A small class-conditioned image diffusion model, trained from scratch: 12.7 epochs.
Rows from block 7, named by matrix and row number. Each number is 128 + 32 x the weight over its row's rms, rounded and kept within 0 to 255. All counts start at 0. Numbers have three digits each.
# ada: adaLN modulation (shift, scale and gate of each sublayer stacked) (model.blocks.7.ada.weight, 960x256), inputs 0-127
ada.776:128173181128234110128169118128191145155158128128078179128128128128128123128168181227128155130128128202128192128133128124128128128128142115033127159088169136139130128128120196136128187128128160128100134128128128128111128128128138128122128128128156000113156143255181128095133144128128119088128128128150126128088137167095182128126167128135123131128194134159128181173159128090190185145128
ada.777:128091137121033127132119126129210127117121120132244189129132152129128082130135168186131165128128128075130106122131129082118118128130093149157136128131127124098129137111134108152128096125128106135203191131120128145255129145128112128218175133128135255134199108067119128129073126125111137179127128133137127128165122106141100126131129125158087133132125129255140126118147128124067113135130
ada.778:128113131128101128128157128128195128120195128152178255128128128128090105128185173255128173128128128123128155128146128102125128128128103057115162186089152128126128128128128119117128174128128165128152143128128121128218129135128137125184148128128140080128211139198077128094127147133123129132127128152126145128148160149124171131125110128134124128128182128168133130186111128123151152131128
ada.779:128105197128136128128171122128166128134135128128137167128128128128125088128193163216128139128128128194128178128138128095113128128128097116059128152085209128139128128128128184136128197128128144128143125128128107128162133128128128128128128128128128005094235129255132128094130143128128125113128128125129128128100160160129162128141117128128117128119244128147128168174131128103159184166128
ada.780:128199086128255128128165132128125128129162128145052120128128129128107114128128128130128128128128128207128165128135128111128128096128118112048121142109128128153125128128128135128128158134128128123025128128128123128155128128128132128107128128128128000084180151229140128079162158134128115130128128128128128132136191149087157137061124128129155128128221128128128128173117128127223128072147
ada.781:128144167128224113128168126128171128152124128129101135128128128128128103128143179248128131128128128219128168128133137107128128128128119132041124135109131161160129128128128188150128196128128166128109130128128128128134128128128160128110128128128140000118192128255187128102170128128128090115128128122133125128125166148124184126131130128128117128128225128141128158177155128084217170146128
ada.782:128065166128109128128116127128103128126114128127203068128128128121128073128128119049128128128128128081128075123114128067128128129128060157142114120128128128075128128126128080130128095128128089128145130128128136128255128128128128120127128128128128188128156108033162128132110122128128127166128128107135118128152134126129123128151092128128104128128129128178128128083136128116080113142128
ada.783:131188187128212105128183128128184128142169128128073189128128128126115134128151165203128134128107147146128205118131128128097135128128148071064128147084186134129128128128115163100128184128128128127099128128128114128109128128128148124113128128128140003075146147218163128105128154128128119091128128120132128128086134175114199128124142128128142128099172128154128173166148128089159193128128
ada.784:128148199128255091128182128128151128136124128128117148128128128128128110128151141156128128128128130203128162124145128105122128128117123149112109128116153141118128128128120121130128196128128151095101133128128111128119128128133135121128128128128134000055168127223189128115142131139128126053128128126158118128130158173115183138148158128146137128113196128151128181137139128031212195126128
ada.785:128148164128241104128153127128143128127125128128065163128128128128129099128161152188128128128128137211128181128171128099128128128128110147061128148108179129150128128128112162145128191128128134125051130128128104128156128128132128120085128128128136000103191150255162128108152145139128096104125128127130129128111172166124181128133124128128124128123225128131128175181130128108192167131128
ada.786:120112123127085137121139141132132106103138135143159129145120170120067138128146083094132149081113149000125109123111090135116129124084123158179174145102140085046084141115130063143141088141124085144130133144133106128137150148122128131188146127128095229125067129000082145108103176126101216139129128148179183183128060128115131182091127128135147125106033122163120122110094126172043116106115
ada.787:128100158121123118128128118128139128129125128170165196128128128140122084128197150217128193128128128158128122128175128087128128091128086129130147185082134128165128128128120149133128166128128192092132128128128113128198128128128128129129128128128128015122254126255132128080153141187127115127128128187131128128133166166129128128113094128128112128129243151127128169166129128122167143161128
ada.788:128063172128128128128128128122177128121083128128163142128128128128128057128128182176128142128128128143128075128128128060128128128128061222175125128128128128115128128128128116170128125128128133128149149126128128128163128128128128110138128128128128088128221099255154128133101126128128110123128128123130124128150169128169128128172079128129117128128201128180128128098167128069129128163128
ada.789:131155128128209108128165128128152136136153128134093151128128128128128113128159171190128145138118128193128184128156128114125128128128120058049122162087152147162131128130128169104128216128129174117111130128128123128128128128128159122102128128128145000099174135250144128087150129129128096117126128128124128126131169165135178128126119130128128128126199129127128183191129131097217195127128
ada.790:128176039128206128128126141128161128109131135178088153128128128128099111128128132169128131128128128161128122128128128111128128128128124140127128153128128128128128128128128127146128143128128129128139135128128128128126127128128131144145127128128128023128235144255121128129123145128128119118128128128114127127137166131129127147075096128128129128128255128131128128127130128120157128109128
ada.791:140121221128171116128160128128126128129113121128091117127128128128129116128156129113128128128128128205128172128153128117128128128128119123105126151085190128124128128128120185112128215128128187128132114128128124128067128128128128091092128128128147000121151125255168128113125128128128110081128128123130127128121135150153176128150123128128124128128175128139128194166131144065193195155128
ada.792:128142131125149118128150127128174129123132128128093187128128130141128135128187154207128145145128128151128180128172128140128128119128141120047157179108167128147128128144112170127128194128128207128147128128128085128036128128131128132129128128128130000125157149255112123112128144141122129059128128158127138128093135153132148128129120128128139128128177146128128173164130128115165176144128
ada.793:128056153128100128128128126117140128069063128128192117128128128123136087128129137158128130128133128105128063128149128091128128128128071243212127128128128165094151126133128105206128126128135142128203146115128128128072128128128128134130130128128131120128146099183130128135125121136128115067128128144127127118138131128184119128162053128131117128128137132117143141075182128069126128157128
ada.794:128101166128160122127128128128255128126125128137176214128128128128128077128128199249128151128128127128128098127116129071128128128133082207129111132114127146123140128128128127181128125128128128125134207128128128128223126128128138132151128128128139102128186103154184128128119128131128127134128128096163109127139150138109141128131127128128111128128171128223128135120193128070130133131128
ada.795:128114182128155128128128128128217128099095128128124203128128128128128094128131180250128131128128128144128098128132128098128128128128110242140118144120128128096128128128128125194128128128128136128127176128128125128118128128128128111128128128128128005128187113255154128128115128128098114046128128111136126128128145128139128128149127128128121128128208139187128153113164128047128128141128
ada.796:128114130113110128128128125128255130127121127159171255127128136138127098128156229255131202128135128127130113126146146097128114113128114164132137133128128145118128135130128127164128123128128140128130210128128128128217125128128128132233157129128139135128171124136134112128127128139124127128128128147147125128131129128119128128130147128150110128129151128204130129132163128118124128134131
ada.797:128185127128214119128138128128184128127151128128040222128128128128125146128147182231128127128128131174128201128163128146123128128122169087040127138116160132128136128128128137118128174128128131128079130128128110128078128128128128110127128128128128000105159169243130128119127149129124120069128128125130128129096153151114150134128154128137159128113191128147128158165129128106170141120128
ada.798:128175127128195128128128128128214131125147128138068255128128128128113132128163176252128158128128128177128165128139128130128128128128148106051128158122130128147128128128122143131128171128128156128107142128128119128097128128128136131130134128128134000128185144255125125128128137128128129078128128128128128128120150141104146129119137128128152137128231129174128143165128128128192158128128
ada.799:128142129128197128128128128128129128127123128128030131128128128128112117128128136146128128128128128206128154128151128119128128128128122157099127146128128128141128128128128157143128183128128158128097118128128097128078128128128128127103128128128128000113199151255130128122128168137128106072128128129126130128094173128137131134118116128128147128128252128124128128151128128111193138129128
ada.800:131063164124126130137120091126117140126074127109185063124149123124158047122130128114129128134125129151128071141113130050127125143143043186193093094146113132113132116128134128167123113116124124129155139111125165129199146100128128117121133128132139161125183091157179128140129089131132067168130123105116097127163168129169119082188077131129063130127175122111136128091162138083128129160129
ada.801:123029169122073130127131095127131137127084120128215103086111120151164040125129131130130130147132121147124061132129128043152117122143042166164116106127126128132143136125118127148137117120132129132198135127126150128213130105127128128138129127131131157126219071202133115138129094134128080177125130131093110130160174128171109091180044126131068127156187128123139131105137126103112127189129
ada.802:129197126148132129127154141131106090134196126129054139174141112106097217096129124130127117137109125127107204132139125211115129132110202064054147126123128124141110134128120136075128153137088125132077077129167117144061128130128132128118130103090119109121052188075111151116138154125096175113125174138133135138075084130085145155088174128131176120136068125109095119159092129163131134114114
ada.803:106041130130093128127129126127119112124081120130181114132121129121130035128145147093146136169142116131088056130128129027129124121135043223151138105117126129135135131154142127139116121129130119129157192121141127150210095124125127130134146084157139130130217082202127127132135124144131074175118129148126120127183180126166128128173054127140078147136187128114124135124129132126127125170129
ada.804:129072136128124128116129116133137123111085116136191124129139120128147033156128184153144168155133123150129068146137138036140140115152038213165128132123115140128130129136133123202136125127127135112143177104133172127222117122130127140123139121144127128129207080210168112127130106138164063145121127157124123126167186128155123091175090135130054127153213126090119139120201128114128127131127
ada.805:119041123109123131126126126128128140126112124128198115127126132128147018140128128124132126131122112165136097170128132025138137129133023166148124130129125130147128128128134115135130126130177122135152132132134128130238110135129127142127128108150133128142253100247130121132122112133163062164134150120126102120182211128163126127146025128127080152131221130114121128125139128125124131139134
ada.806:127190128121146128109129129128144100133159126129108197173127129134098229131124129182130142130128130071124154129132128224127132115127229063125165129127126128130124130128126132121127130111123135130122128117145128128026148153128125117172130128120126120123008137000085132127119130124107166106128117124147135121091038131121126147067183129128159139140014136140128139130124126158108128122127
ada.807:134071160122119130129122097127154129126058133136192123127131129142153035126127158143139146127135128158129078132130131043146120126129060194255128128133128140123130130127128127204128123124128128128174142134127156130201130126127128131128135127127132135136206104208162127131123086128128064145131134121131120127133164128207113089162105129128056128150189132132132127120173127115126128175118
ada.808:152061200128086124127130127131039136123060123129178045129079118129175060096130113069128127143132120187116112119128128056137098125130034171136125129141139159136143137126127118148129112112157143123130116101136144126196126134128137106087129112142128126126196111221174124128143090122142066157112126141120130120143177129177118113175036125129091145136186136045134140117141136107128126144120
ada.809:129180106139164111227129126127109142127132155130088134143140125116127226134130132109127129130128124100131182108143128218107156121128196073126176130125130126126127138131132129121129127135117182128123105092122130132037158146131129131113128163176128128130030153011131093126122140144128129121130102121129133128075070135124124128069183134128152131130029128134142174133128112182129133115085
ada.810:132141146135135138124141132129075114123150138125104127143144113112157165124124121066126118120123129125111221123129139175123168121117156000033194128127160130140128121137118169041126164116117166133128076121130124126074167115123132101117125126108130073135104128128125126132120129127137119107128115153124132136088104112146151129123151138113135131128105111120084134125097125118128134129130
ada.811:128060168147082094098134115129118141112082129133168094123096129143153054170130140100133158126130129144124074138132132056141129129173061149148109100126104128141143146140120129139105128126118137077139129131128157057213129127128130120124131113127126133128212077217130120128131122058129073164108199143096101129167167128172135115137028109132099137192195126106162136127128140125119126146164
ada.812:134228076139172113112129194121137131127151215124086166192125131114125213113107100144129086109130129122096134122127098211129193127128201089128134127132130112131131110126119127119131131153159136125119128090145117123040144133129128118107101044145110121128044132018094115127130143141145173117113067154131140128129110128127129153102162101107195141128103129129187099128103120124143126051018
ada.813:153151042129132128121127152124127128124174128140102133121192135114109191131090125152124135129134067052130151112144131194126153128123177102106129135150120130132127127121157128121118168101092123080104109122127129150010138087128130133122098131136123124123027201020089109128132175128140125068125186127117133096099061108120125131096132135128165131132051147113108092160113124171150128092169
ada.814:131114132125115132128129128125177127080076129128128154127089123139129129128134165212127132139161127094129081134158132129128096127128129255205128133129128147060149131136127092221129120123130159136138152134129130127078128122128128128146129101122128123129083120084125123133128129124103136057128142162147127122130091121152127128158134130130128127143070131129108132098173127097122127134128
ada.815:128102241141134129126131125137123188125084132138165056144176128110128068147164140084154137136130108200116117105129133057121165114134088153179075118124113138127167132102122128138112127112160106111126130041145131126202171135130122119124153132170127118128210072209197142126136098126245092129116140134129100111159169128152128128141101170139121174190220154118127189103131150081133129133090
ada.816:167040173091102128100126111109138127133094115125146045120125056137147048127130158134123120130128124133142121129131145070154056159141050173127123113130133131128128078132074137152127126115116125192157127016087132142198110130127131109126130161106146149113212127220144128130129104022087112133139109121123100050125140133126088123185080105133095128128167137118095129129171161121130132179143
ada.817:134229112103182131200131137136109069149132128112078167116166108095053181130123095117076121143104097126091143129124114180126148132123226101151126133135134123121119109097124132118122130136130129142088086087135124126068130126129128128104129158124066130130035137034130139123127135136109185085131032125145145135120093114124132131057219153157180091128087162126102062132076116132128131101154
ada.818:130090131139136136141073103127132209134080146134210110091118127163229048123131137119140112163126125186127089128130120060126071162142067143172122128118119119127157175130132132148133128097128132121209132108094135148204104126136128109117139121211099127130218107228127083123124072148203087127131160107121121130131168163181096073167064114144043149090219133127126126128155126124130128178134
ada.819:125054227175095124058124086128112173130064128131139087127091158169171062133125152106136127129136127189143119174129130080140075125129051141127128126122119137129125160125115151131161129125152129111126133193108134079197174096130129116137136181211129126130192111242155051131126113128141111132127131130128122144132143129145130085171069126150081118125182124124108155124143129113127121201173
ada.820:117048153129105205119111106147187111135112138128168138124214141082131034209129199133147155116122128138106075088124121059146129131146046213152113127134102150131125146157083125173128113105073131127183146104129136124188061102107114131146141144131130129155219067201157146139139119049149097137102169125130127126152144128156120125153125138134081126137153128144144127128129090105117123147029
ada.821:164025152128094140128129115123092156139115138102147090140124068129129065076093123074126098129078124131135129152124123067127128167130031120117111128141131103139121104120116132112081130120042133161140111093128140127199163147084148102099119190125128137121233129233131126131128129120119109149130192085126127128134165118129121112190086124127114126115176131135117094129128114126128128167164
ada.822:130046165176044131129129124117015129131112143141183004190133127127170062125113129062086129123128124156128127127125126065156138128128035133138126108131128128153130119125120135131128127146135121100142127074099136103216099141130121106131105088197130136123206121220138128128138126101157109177101178215076128126163179125155142128146046135120121125131187089000128138128131125124127105164116
ada.823:117173093122170107133129123125042135133160162130099085092106135155122179154129104063105116107129122108180138062126114177132141134133180084128129125107127126124130127127158142081193144130043124168127104098157114106096034062112137123098080128113138131147088178076121087124138161098099140126141127129131130128102106157113133130111169057123163093122092127130122081135118137131123146114142
ada.824:130194132156162130126147142125173115126138124131087150130117136087109175117130124226129138110129130113095155128134129179108183126128183119235152121125117140076128126115156129171125131180117126077083134124131120129048145115106131155123127093081128117089013142003131136117147128134121157107132127119138124078086060124113144143070199131142149128137028121129141123128129114120110124117106
ada.825:123205084061152127043127136126209221135165130129111236201115142132093201126132129178131108161104161093173129070128126204124147090129227103135160148110123099094129126130126131135107126128126119160131140183096113142057165208132128133132097122037111130116044132047121118123129126159109171094147125118133122136110071138119129162098201141124154157119071171156106172123139133123129145103018
ada.826:126197059107166114136143153141152129131158130129097185081175158131060190196114122176126129089120171123126130017125121167133151124100206108128131134123125128128120143115032126126124125132036122098113130006136072129059084127138136138132117148132132126115055140035103128128124168128163135121128140147126154182124126123130188148044206130116139128134108136123125128129116102128124129057062
ada.827:134215077069131101148116139143137127121155147163073143075029128187124199197115117131138128124127136096185129094126128202092155125127211102164142140133144129103128141128128120131170127246103126131125129163129096112042091124131086134128140193090121126125040133027112139127123155137068137104138115139125134126108090130136122129086177021122169146121088137128128124128128103132129130115151
ada.828:137174124128128130181116117120118170164148159125090141153206128105107181109125121132119130125118169120128157069126147191123120119127192078149146133151139057123125160098124122119105127148085139237125095152149128084090169134130128082116128203154121137164079165068127124125131127128102169112148181117134141110113084127120128130108174130119162158136086143141126104146128133130130125122113
ada.829:099207105126159131128128146136215123144169127130076255114127128133114211103128132207122124120128127092122144105128128206127157127118229088112134128133127130130127128129116135122127129093154116119129128106127126124074127143131115127134131171119128129126046131026110125124081130124135196124129168096131163115110077121086121129123232135129156133127066133255157128131124124133127128107125
ada.830:148153094125138135149167138143123153133186137130074162114124152092109189128114115142113122115122137089127161213129126207128163133120191113063135122121155117129127102086153133107148132128196108081103087130129126129038178130117128106132126154127123122072039160028060145125131136151121156125123131127135138226096065119097160112082178136117169095090024111131182154150104135223130126107212
ada.831:148100135131124114096126128133122142122109110120156095086205119118140052152132155124140144137128140178116120128113154074115133135145069162143111100134104139129179139132096128151105130126191130154130147116134159126186119167130170157132131149129130123128181117194189192129172124112164127128131099118125053104164149107126121096155084164145111093161198132116146147122182141054130167141130
ada.832:140077202120119141127135124140110234120115117144205025148155092075221059076110144116144160131130136140119120138125128061136159167120032145141122098096138130130129138070111108132145128141152135109134128152110170131227182115106140127131137107214119125120230110238175117128145123128163115138110068144133123114152166133145128109154067160142085129134244079112207091119131175123131128164125
ada.833:135062155128082128129134095165127093144113134128175089114093090225137071133132133125122149109134084161225111128128154079144134186130112229150125118125133127158127169131131198162090129131062168255173124055138158113198028097116124125127129204052130133144194101198145125125135123070145122152150112128125124101126135104133115116143099113139081108155154126120112108133126105127130136215141
ada.834:152095239111155129074129108132126122118099136133182089167081119110154074146133142077160164147128092202127119122120128049126234129127072140164106094132139130125140122132127114139159125071127125109144136129129150180206208145129128135134167126113126127132214100220214131129126100110156078144104129130145103115139193121139129087177095126177084146129217126136140140114125128111128126175128
ada.835:135061160084133147185129119126104127117104131131218102153134128128134069172125106082148141141128101155098092123118128036142120074124083133138113122143120126127128129136147102127134104128127125174194138114119129136196128110151112161147144051134129124143238050228124130154118106165106112144115162135128128129164178132163112114172097219142092136130218129124128129095124130122136124160128
ada.836:116159048131128125128116135084091148127131154064128132125128138167080178048094059068052067101120128104144137127127114171125091131130185069141127132136098084085117126068125126120071126120134129120135129154076122082095147104091164099111067108128124131133073146027108106129118152164094206127190142123114136142128078128129124148099128120125220135121077124141060081127129113127126128122175
ada.837:133073184129120128099123127130117184124108120129189091113156129126175054121128125096152130139137130161144092130102122048136149139146046151134086128150129130143158082128088112129160127097134127132159136079100156125210083094127113145128133127127128129125242101247157115152126110128157069179104116124118080121163213127137108109151025118155091125128232160127149129108132128100133128145128
ada.838:116161085127172129150129128124255129134131170133124255123143135130127144146131157255128134115128130133119130107131125146129130119125166122211148131126125125081118136126128133153134128147119127115127127129112125130048129133131126129141139126162109125127043128019127126127127128149126133081123154139139133146125091133126132129126176135143129124128081116146064115130127108128128128103134
ada.839:134147068129139142121155127141078126163205119130127071130129132130100129109113083095124116129108125161113180136118119134127136131114130041099135169093134071176096130128116199082132161130126130136125092136136115130135163124096131188122106129132111147132145162171058137084144162129109133160147136123090133135091137128111144150060096127097129130126160111033140126190091134203154156127147
ada.840:122145106114136121140128144108255136130131129139059255122128129129116164115130218255125140128127128094130137120161125171118128126128170184110169152128130130123131128122128134177128133131129137131081170127122120123063136138128133098156127128130129097128065146086127125128107145129129146059126158131149152130101068137110129134121171125147159129126071128202121133142169128123128128105125
ada.841:126192085121134128122139132124166133136198130137070205126127130128085203120129134214125129119128129098130196129132126200134127127121199060065173142124128118137104128128122141115128144145131128125096125129137115125063183182127134128135117133143128121126061169074087124104129171126127166108128129152133159156087081132088153149053173127129166128128072128132127130165097128175127129107119
ada.842:127075141128130129176118121128091126122076123126186059139131129100172044135129121052128125148128126162131065120127132040136098124139053161219096107132120128121151131128147118140125119104129124131162129152128134132178109092129128098111130093129141127126198077197162128147121076133153045137125143121109126110193183128202123101183084114127081126139188128094120129117140132086128127143129
ada.843:130142111128141129137130125125126104178187121127124127082128118125129125128124130125128125127127126163125189129127127126138120129128125000011128127128129126185128125127128208054134170128121128129121128128125128128141128130121130119128121125128128096120163129235127120128121129110129128135130151116133129129125146128123138127128127130128127128128196122147124128181110133126177140133155
ada.844:134077180130124128149128123134177121102084127132161127129110125107149051138128168186147167129145134172124084142135134053144121132128071207143105126132129163128144134138140118193124127120115131129126155124145155127196125097138124114134144115124127125128188091199195120141129099121130053129102116144122109134157173128150128081175102127140047127160199127124127105116183099105127120135140
ada.845:128048148114110127129107122129103144127071129126185088110110126145133035128128120095138123165129107150120051128125124037144121128151047168188096129128116117127128136132148122143098127128162134128154139108128142123207108127124126127130128091122118134139215067203131120129128098138136074162128141130108101091167188127185100114173059135120083150129205127118159145097130132092126128153119
ada.846:127204071121174123151127156120201137156172128122080236105075136129097196128123137228115115105123141107146164109143130197128112131129201109107156154131127128107132120124129134123116133130089128123092131123125101129037122122128140120123113141128136112128045164040128135128117149130110167069136109075169159145098065153093128129100233141120168133116042152187107126139133117130130128069144
ada.847:135049157124125132108131112128055122128105130126214024118125126114156029142129129033129131145128128199122123125121130035105127130123038157142091127127131135137136128127108122139125125114116131128165127110134140128232127129128131145122133128125127132133245113246156134128131120125129083171127120118119117134161208126129128102191092126130079134128220130084134129120138130119131126186114
ada.848:133206098128136133101126144128207106148151154131088255101122113138128227108126135172128112126111127095128136117128109225140166133126223108125157132130118102128122114110118136124130128128085133128130129126125099114002137138123125133151128130104127130127028130037054129127121128127135205064151121121135135142109064131117126131090183128123194159101041124160142127130057115131126137120127
ada.849:124190113124142143125128129126211088136138122128077244122090131128126198105137131255129144121130128114083133158135131192137084089129206115123162128128127130128127145128053134124115129126129128120113128122132127144023105124143127153152135121127135128126026140033109128120134130124122152065138134159153131134113061125118128132113208133129155135126039129133130127132131121132130128096091
ada.850:139163079172156129131132162126229105135153152119114171133134115129123159095118112252128134098125130090083138123117139145121180145130151202147118134131147142075139128128129087166163131131066132122114146133122096163068097153128139156133128125093152125128063146046123131124121140130121161097137090123131126126123113119110134140123151095139140113114089130133087122130133126129141132058177
ada.851:128085156135108139141131114128167109169126044129169121062158081140129043121135219127143139169126085177104112156126161058119105137139071163121130122136113139135176114176126136137086129050181130106154157118128147147219128138129162172158167140165137130149223124230129091123129111132127115134127163111128113122128177125130130065139102202121112144130215135124131149126168124063125131179147
ada.852:171110129128096129131133133170126102110098130138151115148073112198130101110123128129139136157125140167129051132089129095128110125122112203205066090128131128151110072128091124164143069136136111108151129129107152113204155133151146159136135124128102184130192122208134133126140130112121114167126082133113126126132188126136128113121087135122106138130202110109086134123126123136128131164173
ada.853:125090138088091131144133122135094127130110091123156055083131111126173065128128127087125145131128138146143097132132130059129113156150050151131083127128124144157133101129128134143118123091097154118141137109087129092225077066127134149126125128189128133129236108255130102132127106125163066165118128133120129127191206128158113122149042139145079136128236115109173128116131106126127116143133
ada.854:128171067134152124110128156128113138129128129124061130113131123113132218121124118111130085139118126079127172127125117218136123138090189038138126129134133114126161130128122109108139129133129129131098127128127113143016128125128133119121119127134139120130006181017084119133115131127154163095131164123130145131099075128132129152064145114122206127106036128140123136130103128123132128109031
ada.855:133096224097120118145123103132194127125095130133157135139160139058182064135127215158126170129144122173102098119129128069120128132145065149152120130129108169132130154147086127161151128128126132126141200157123133145179153097125131128127128203128125130159199084234165123130129079127156083129120142132126131105135181124160128076181123100115080119190208092141128110113204123013129126178124
ada.856:129039199128111128128133099128085113129084130133201074156127138129169035146127134051129135128130118207126087128126128037132129127127045157187127110127132128146130128132128131134149128122127124125153125142134147128237136128127127127133134126146126125129233091244143125129127100126133070156125138138117117128163204127174129106179071136132092128148213119127114129126126128122138128180129
ada.857:127154152137132113130126127124146129162150119124034220125127128129118179117129155199129129129129129118142184122160128215136091156121201117061176131126167106134125114142156160121127134120081129127094091116119127129027126129125134049116126149144128111125040191089141130126138136127068152051135127102150179127031047129078132128122209139138146129125042133179113129173128128156128138125124
ada.858:127187078134138126123126142125143125136192132127088195110118129126116208127128080149112103131107128090128161129128128214140128127127214073065147129129133089130132132122124133088127133130128124127125120128120111132033113151129130141125128115128123128127031165021036126128129156131118206077133176121141150127100060125079127167097207126128170124118043114173106126133109128168131129118132
ada.859:130055255116077133121134093130061128167104089126168072122128126096134046136127131077126124128126128178119128130128128058128125129127041191033127128127130127166136123134125186124123124144129128128124121119127128128230128122124135114128122125105128132128244128255218115134145128120128109159118130124130132161135193127125131125177092202132099120128215122125127130132171128110127121192130
ada.860:127205116100137123125129147125132126139151128125044162128117127127076219114129125194128127128129131107128179130126128227134119128114211122126165147126128119110127124130121129125127129129105125149091128128139102128031140122128129128127127146149129129128025184024126127126128162129116198086129096116136142130056049128108129163067185116126175130124047129130129126132129129130121133115127
ada.861:133140126132129130130128132128141139115131124128060212125108138140121196124127127255122125128129130046177134128136112211128130128128197119124183128130145109105089118120133132122121132127129127129118127149128120129012188134123127093120125118129129124127000136004115109125124139128128159051134126137133184133087019128127127128124174119124155128122000132129135115142118128158072130123130
ada.862:124054176113118128171125106157127106133086160130170093090127125142171043155134157106142142104132128150134092171132165052124152135140063143166113057134143171130134130149085135137152112086146122129157130047122182124220098104139127115148154162155142135149209089201154111188133069119099120163120070126128112127138160121164129103166107098136074138129203134129126128130149128118126129199130
ada.863:132061153128094127128128121124099152133113099117215084091118128176145035107129124072125126127128129152141098149127129040103129145137040179143126126138140127128129107127071124139120131128130143127161135124107128095225129127128131124127126152107135133131240120245129129128130123117116117130129106114129129130144187126147117119186089109146094159127216150128119127120159127098128127156091
ada.864:122081184134091133131130081116129126204110108123176078125131136130187065129129185138141139127171119210125125160131128072129128154133063146097135113127134159204128127128125199143140121100148124110140131132127143122255124134123116116127126108129132136133255115255132134131126113127128114213127147134126138131128192126135128109174085163133068135154244127123147110127172141133123118217132
ada.865:122164004109146128135122159128147047092166136129093164129116138137102196168129104135126125121126130075131129136126145186125125095128184069126126129132124128107133138118132061116134126137102116137126133151105126131036085099135128133127129133083145127134033139000041112128125128132111133097135130113130119127127095129122123146071138128109162129124037152133106126126063126160130130078116
ada.866:127203123127132128126128144128114131128141128125034153141128129128118226127128123154126125122127128099128187128128127227128137127128210055068131128128125119129119128127135128097134128129124127129064120136128101128012125129128128117121118128128125125127000172016127130128125144132125170091129128128127153136084052128084128135100172129125183127125022128130128125143107129142128128089128
ada.867:130157091147129134125128150129137127124176105133062195118182153131123202133129133137128128137123136101129187161133128194134140141120179057081178136112153117129108131152128129111152133125068126164126126129146128130057148085128129130122132127188146078126060149063093177125122132075136181092135168125118164137086076155128129142104146138119180153130071094134150128132122133148129133105052
ada.868:080096234181119166139128097151077127199102105131171110141148134129128064128127126078139151119127122229119126130123129060083150149130084134137125115127124124179130128143132236132144127133151130151145077152137135117205132130103111127121124137082122132133229095255178128118132124132133118168122145133141129159132169110129128127140131187127083131160228120129133116127135162119128118222072
ada.869:124104201128092145135126119128016123148125132107143012125133116142128109134128100000124109130129134149197126146129130115134122158128106051082128117128159128126128129135112165053124131116104128148145088137122131131181121137130140103092127140122134140129189128226138184128125129099128118148132128100106128129129132115131127117135106056120116134122175115120119127127131117123125127209136
ada.870:130166069131130130160128162125121132127170127126059169141129122113127202124125122128123125128138128063129135116129125209107091127128209093066129131131129128116122126128129123118173140161125130132092119186136123136002123129129120130126133156155131129128000143000093157127131131129142176067123183129119135126113056129104123130119165125125187128124010158123121123134105125145131128052128
ada.871:127051171129100161109120107136118123120058132130180112127083123126140053166132174128131130129118086133116058131148135057137123123122061230125132124147126138155131131166104132159122102110071134151153128121145128119196117140130126136134169128097128155112195112189127130173144107090129113149135119140128127086133142127130110089188068128144077129148168127107094134127154124127108128201159
ada.872:128126159119127111168121118125215148149125127122135215138096101080125125128146161164128125097124147179120175129131127126119149143133128000075127127135128128125143120108169211115076158180062129142157146128170129128134139121127128114124106169153128054135140126232156073128098113158131128133130111113132084154111125134129124124131166107102120148127165103186131128123171137095113131165128
ada.873:129206102128141129161132128134070133131150122132062125127127128125128252125137113117131128129127128116136171130129122228117132118129220061126134128120131124135127120125141146105140129133159110127125123173130127130005140129129129132128126127128128129127012165002123134126127129132130146131129151112128127131076045129120134130055157127112155133124017127117122131139100132168125129090156
ada.874:144088165133142131061130127129106168115092124116157110104133122114157039127133118077137137128123146180124110126126130041151141127138058131122107108123132127162130125128094108125171129065123130132119126089127131170230127133131128129117142107129126119128245098247173139138132072052140060154156083126125074137161214127138128126163083101131128130125228125132197128122117128112133127123104
ada.875:138084172119105116131106105124219132105079114131178184132096140142167080138147201200141195127130133129140062126135145083126132118135090208196126126131113143123139122126132125214106099099141129122150216128128160128183142126138143129165202093111136128134170083154157134135128070130144090127128122124131124133149128132174093100177127116143082136125137158165150135098186119117121125128128
ada.876:127136132128129124170134128121116121128134125125093215127128127093122200100126126180109126128129129055119142127141108195130131127128205101123200127122128074135125085112111134111128133120088118128110110089114124129000135169126129079128124163084127117122000133000086120128154140133088132059125115176130158135120038130126140129117184128139166119128000128131152128139111131137124127126173
ada.877:128068151127105129124127121141130128092094166133194078143123139132135038188132135098159142150128128124120075127128130040117118113154037150198111128127114154125128155127157110155150123124140130128150151152136133103227143127132127132128129123126127145129214075197179121130124086124121038173115145143105102121160187127195123128154053127120070136138210128041120142089150128125120128145113
ada.878:127183017138224119119126135123215142090146128130104178127167128127091168128128122191129131127128128092140130127126130153128165127129177123255127129128123130043141128127149045186134093147173124092094154105126128128068130128130128140128124141143126126129035139000120081126139128150144130094123132123131127125121092134107128132098195165126158143103045130129183128115130127130137129054123
ada.879:151121128113116126131127129136000141159126128114176000128127123126128096117135050000103104132129126148129124157066131094123129160131085075129081121130128128125130128122146131090128127120147120137140128128142129135233126118129127145126132128155130134127217127207126129128127127127127129208146126068122120110132171120129123129131083129132126145124224142098127130124132131126128131139120
ada.880:120214123128172131126129153119139118129170140151050178134136150123110207128136130152131144095128138121127201115142126205125142119099206063028165144131137128128121127122127131087126137138128111128069123148129102129062141151132117118152139130128122087129077181109117137125118150129121176090123128135167162146073086139068132152091199129144174127121096124179121121155128113155117128084128
ada.881:125205094130191128122136163128139128135171132146030179134130134121096207126126135164124127128126128132129197132150128206129128114107206103050146153122136128139119123128116140114131160128128131124045127128125107123038121120128140120126122128121129063120052183086133145115140169128116169073127128129162158144077086137072150152086198126128192122126073122148128129169119126149153128070139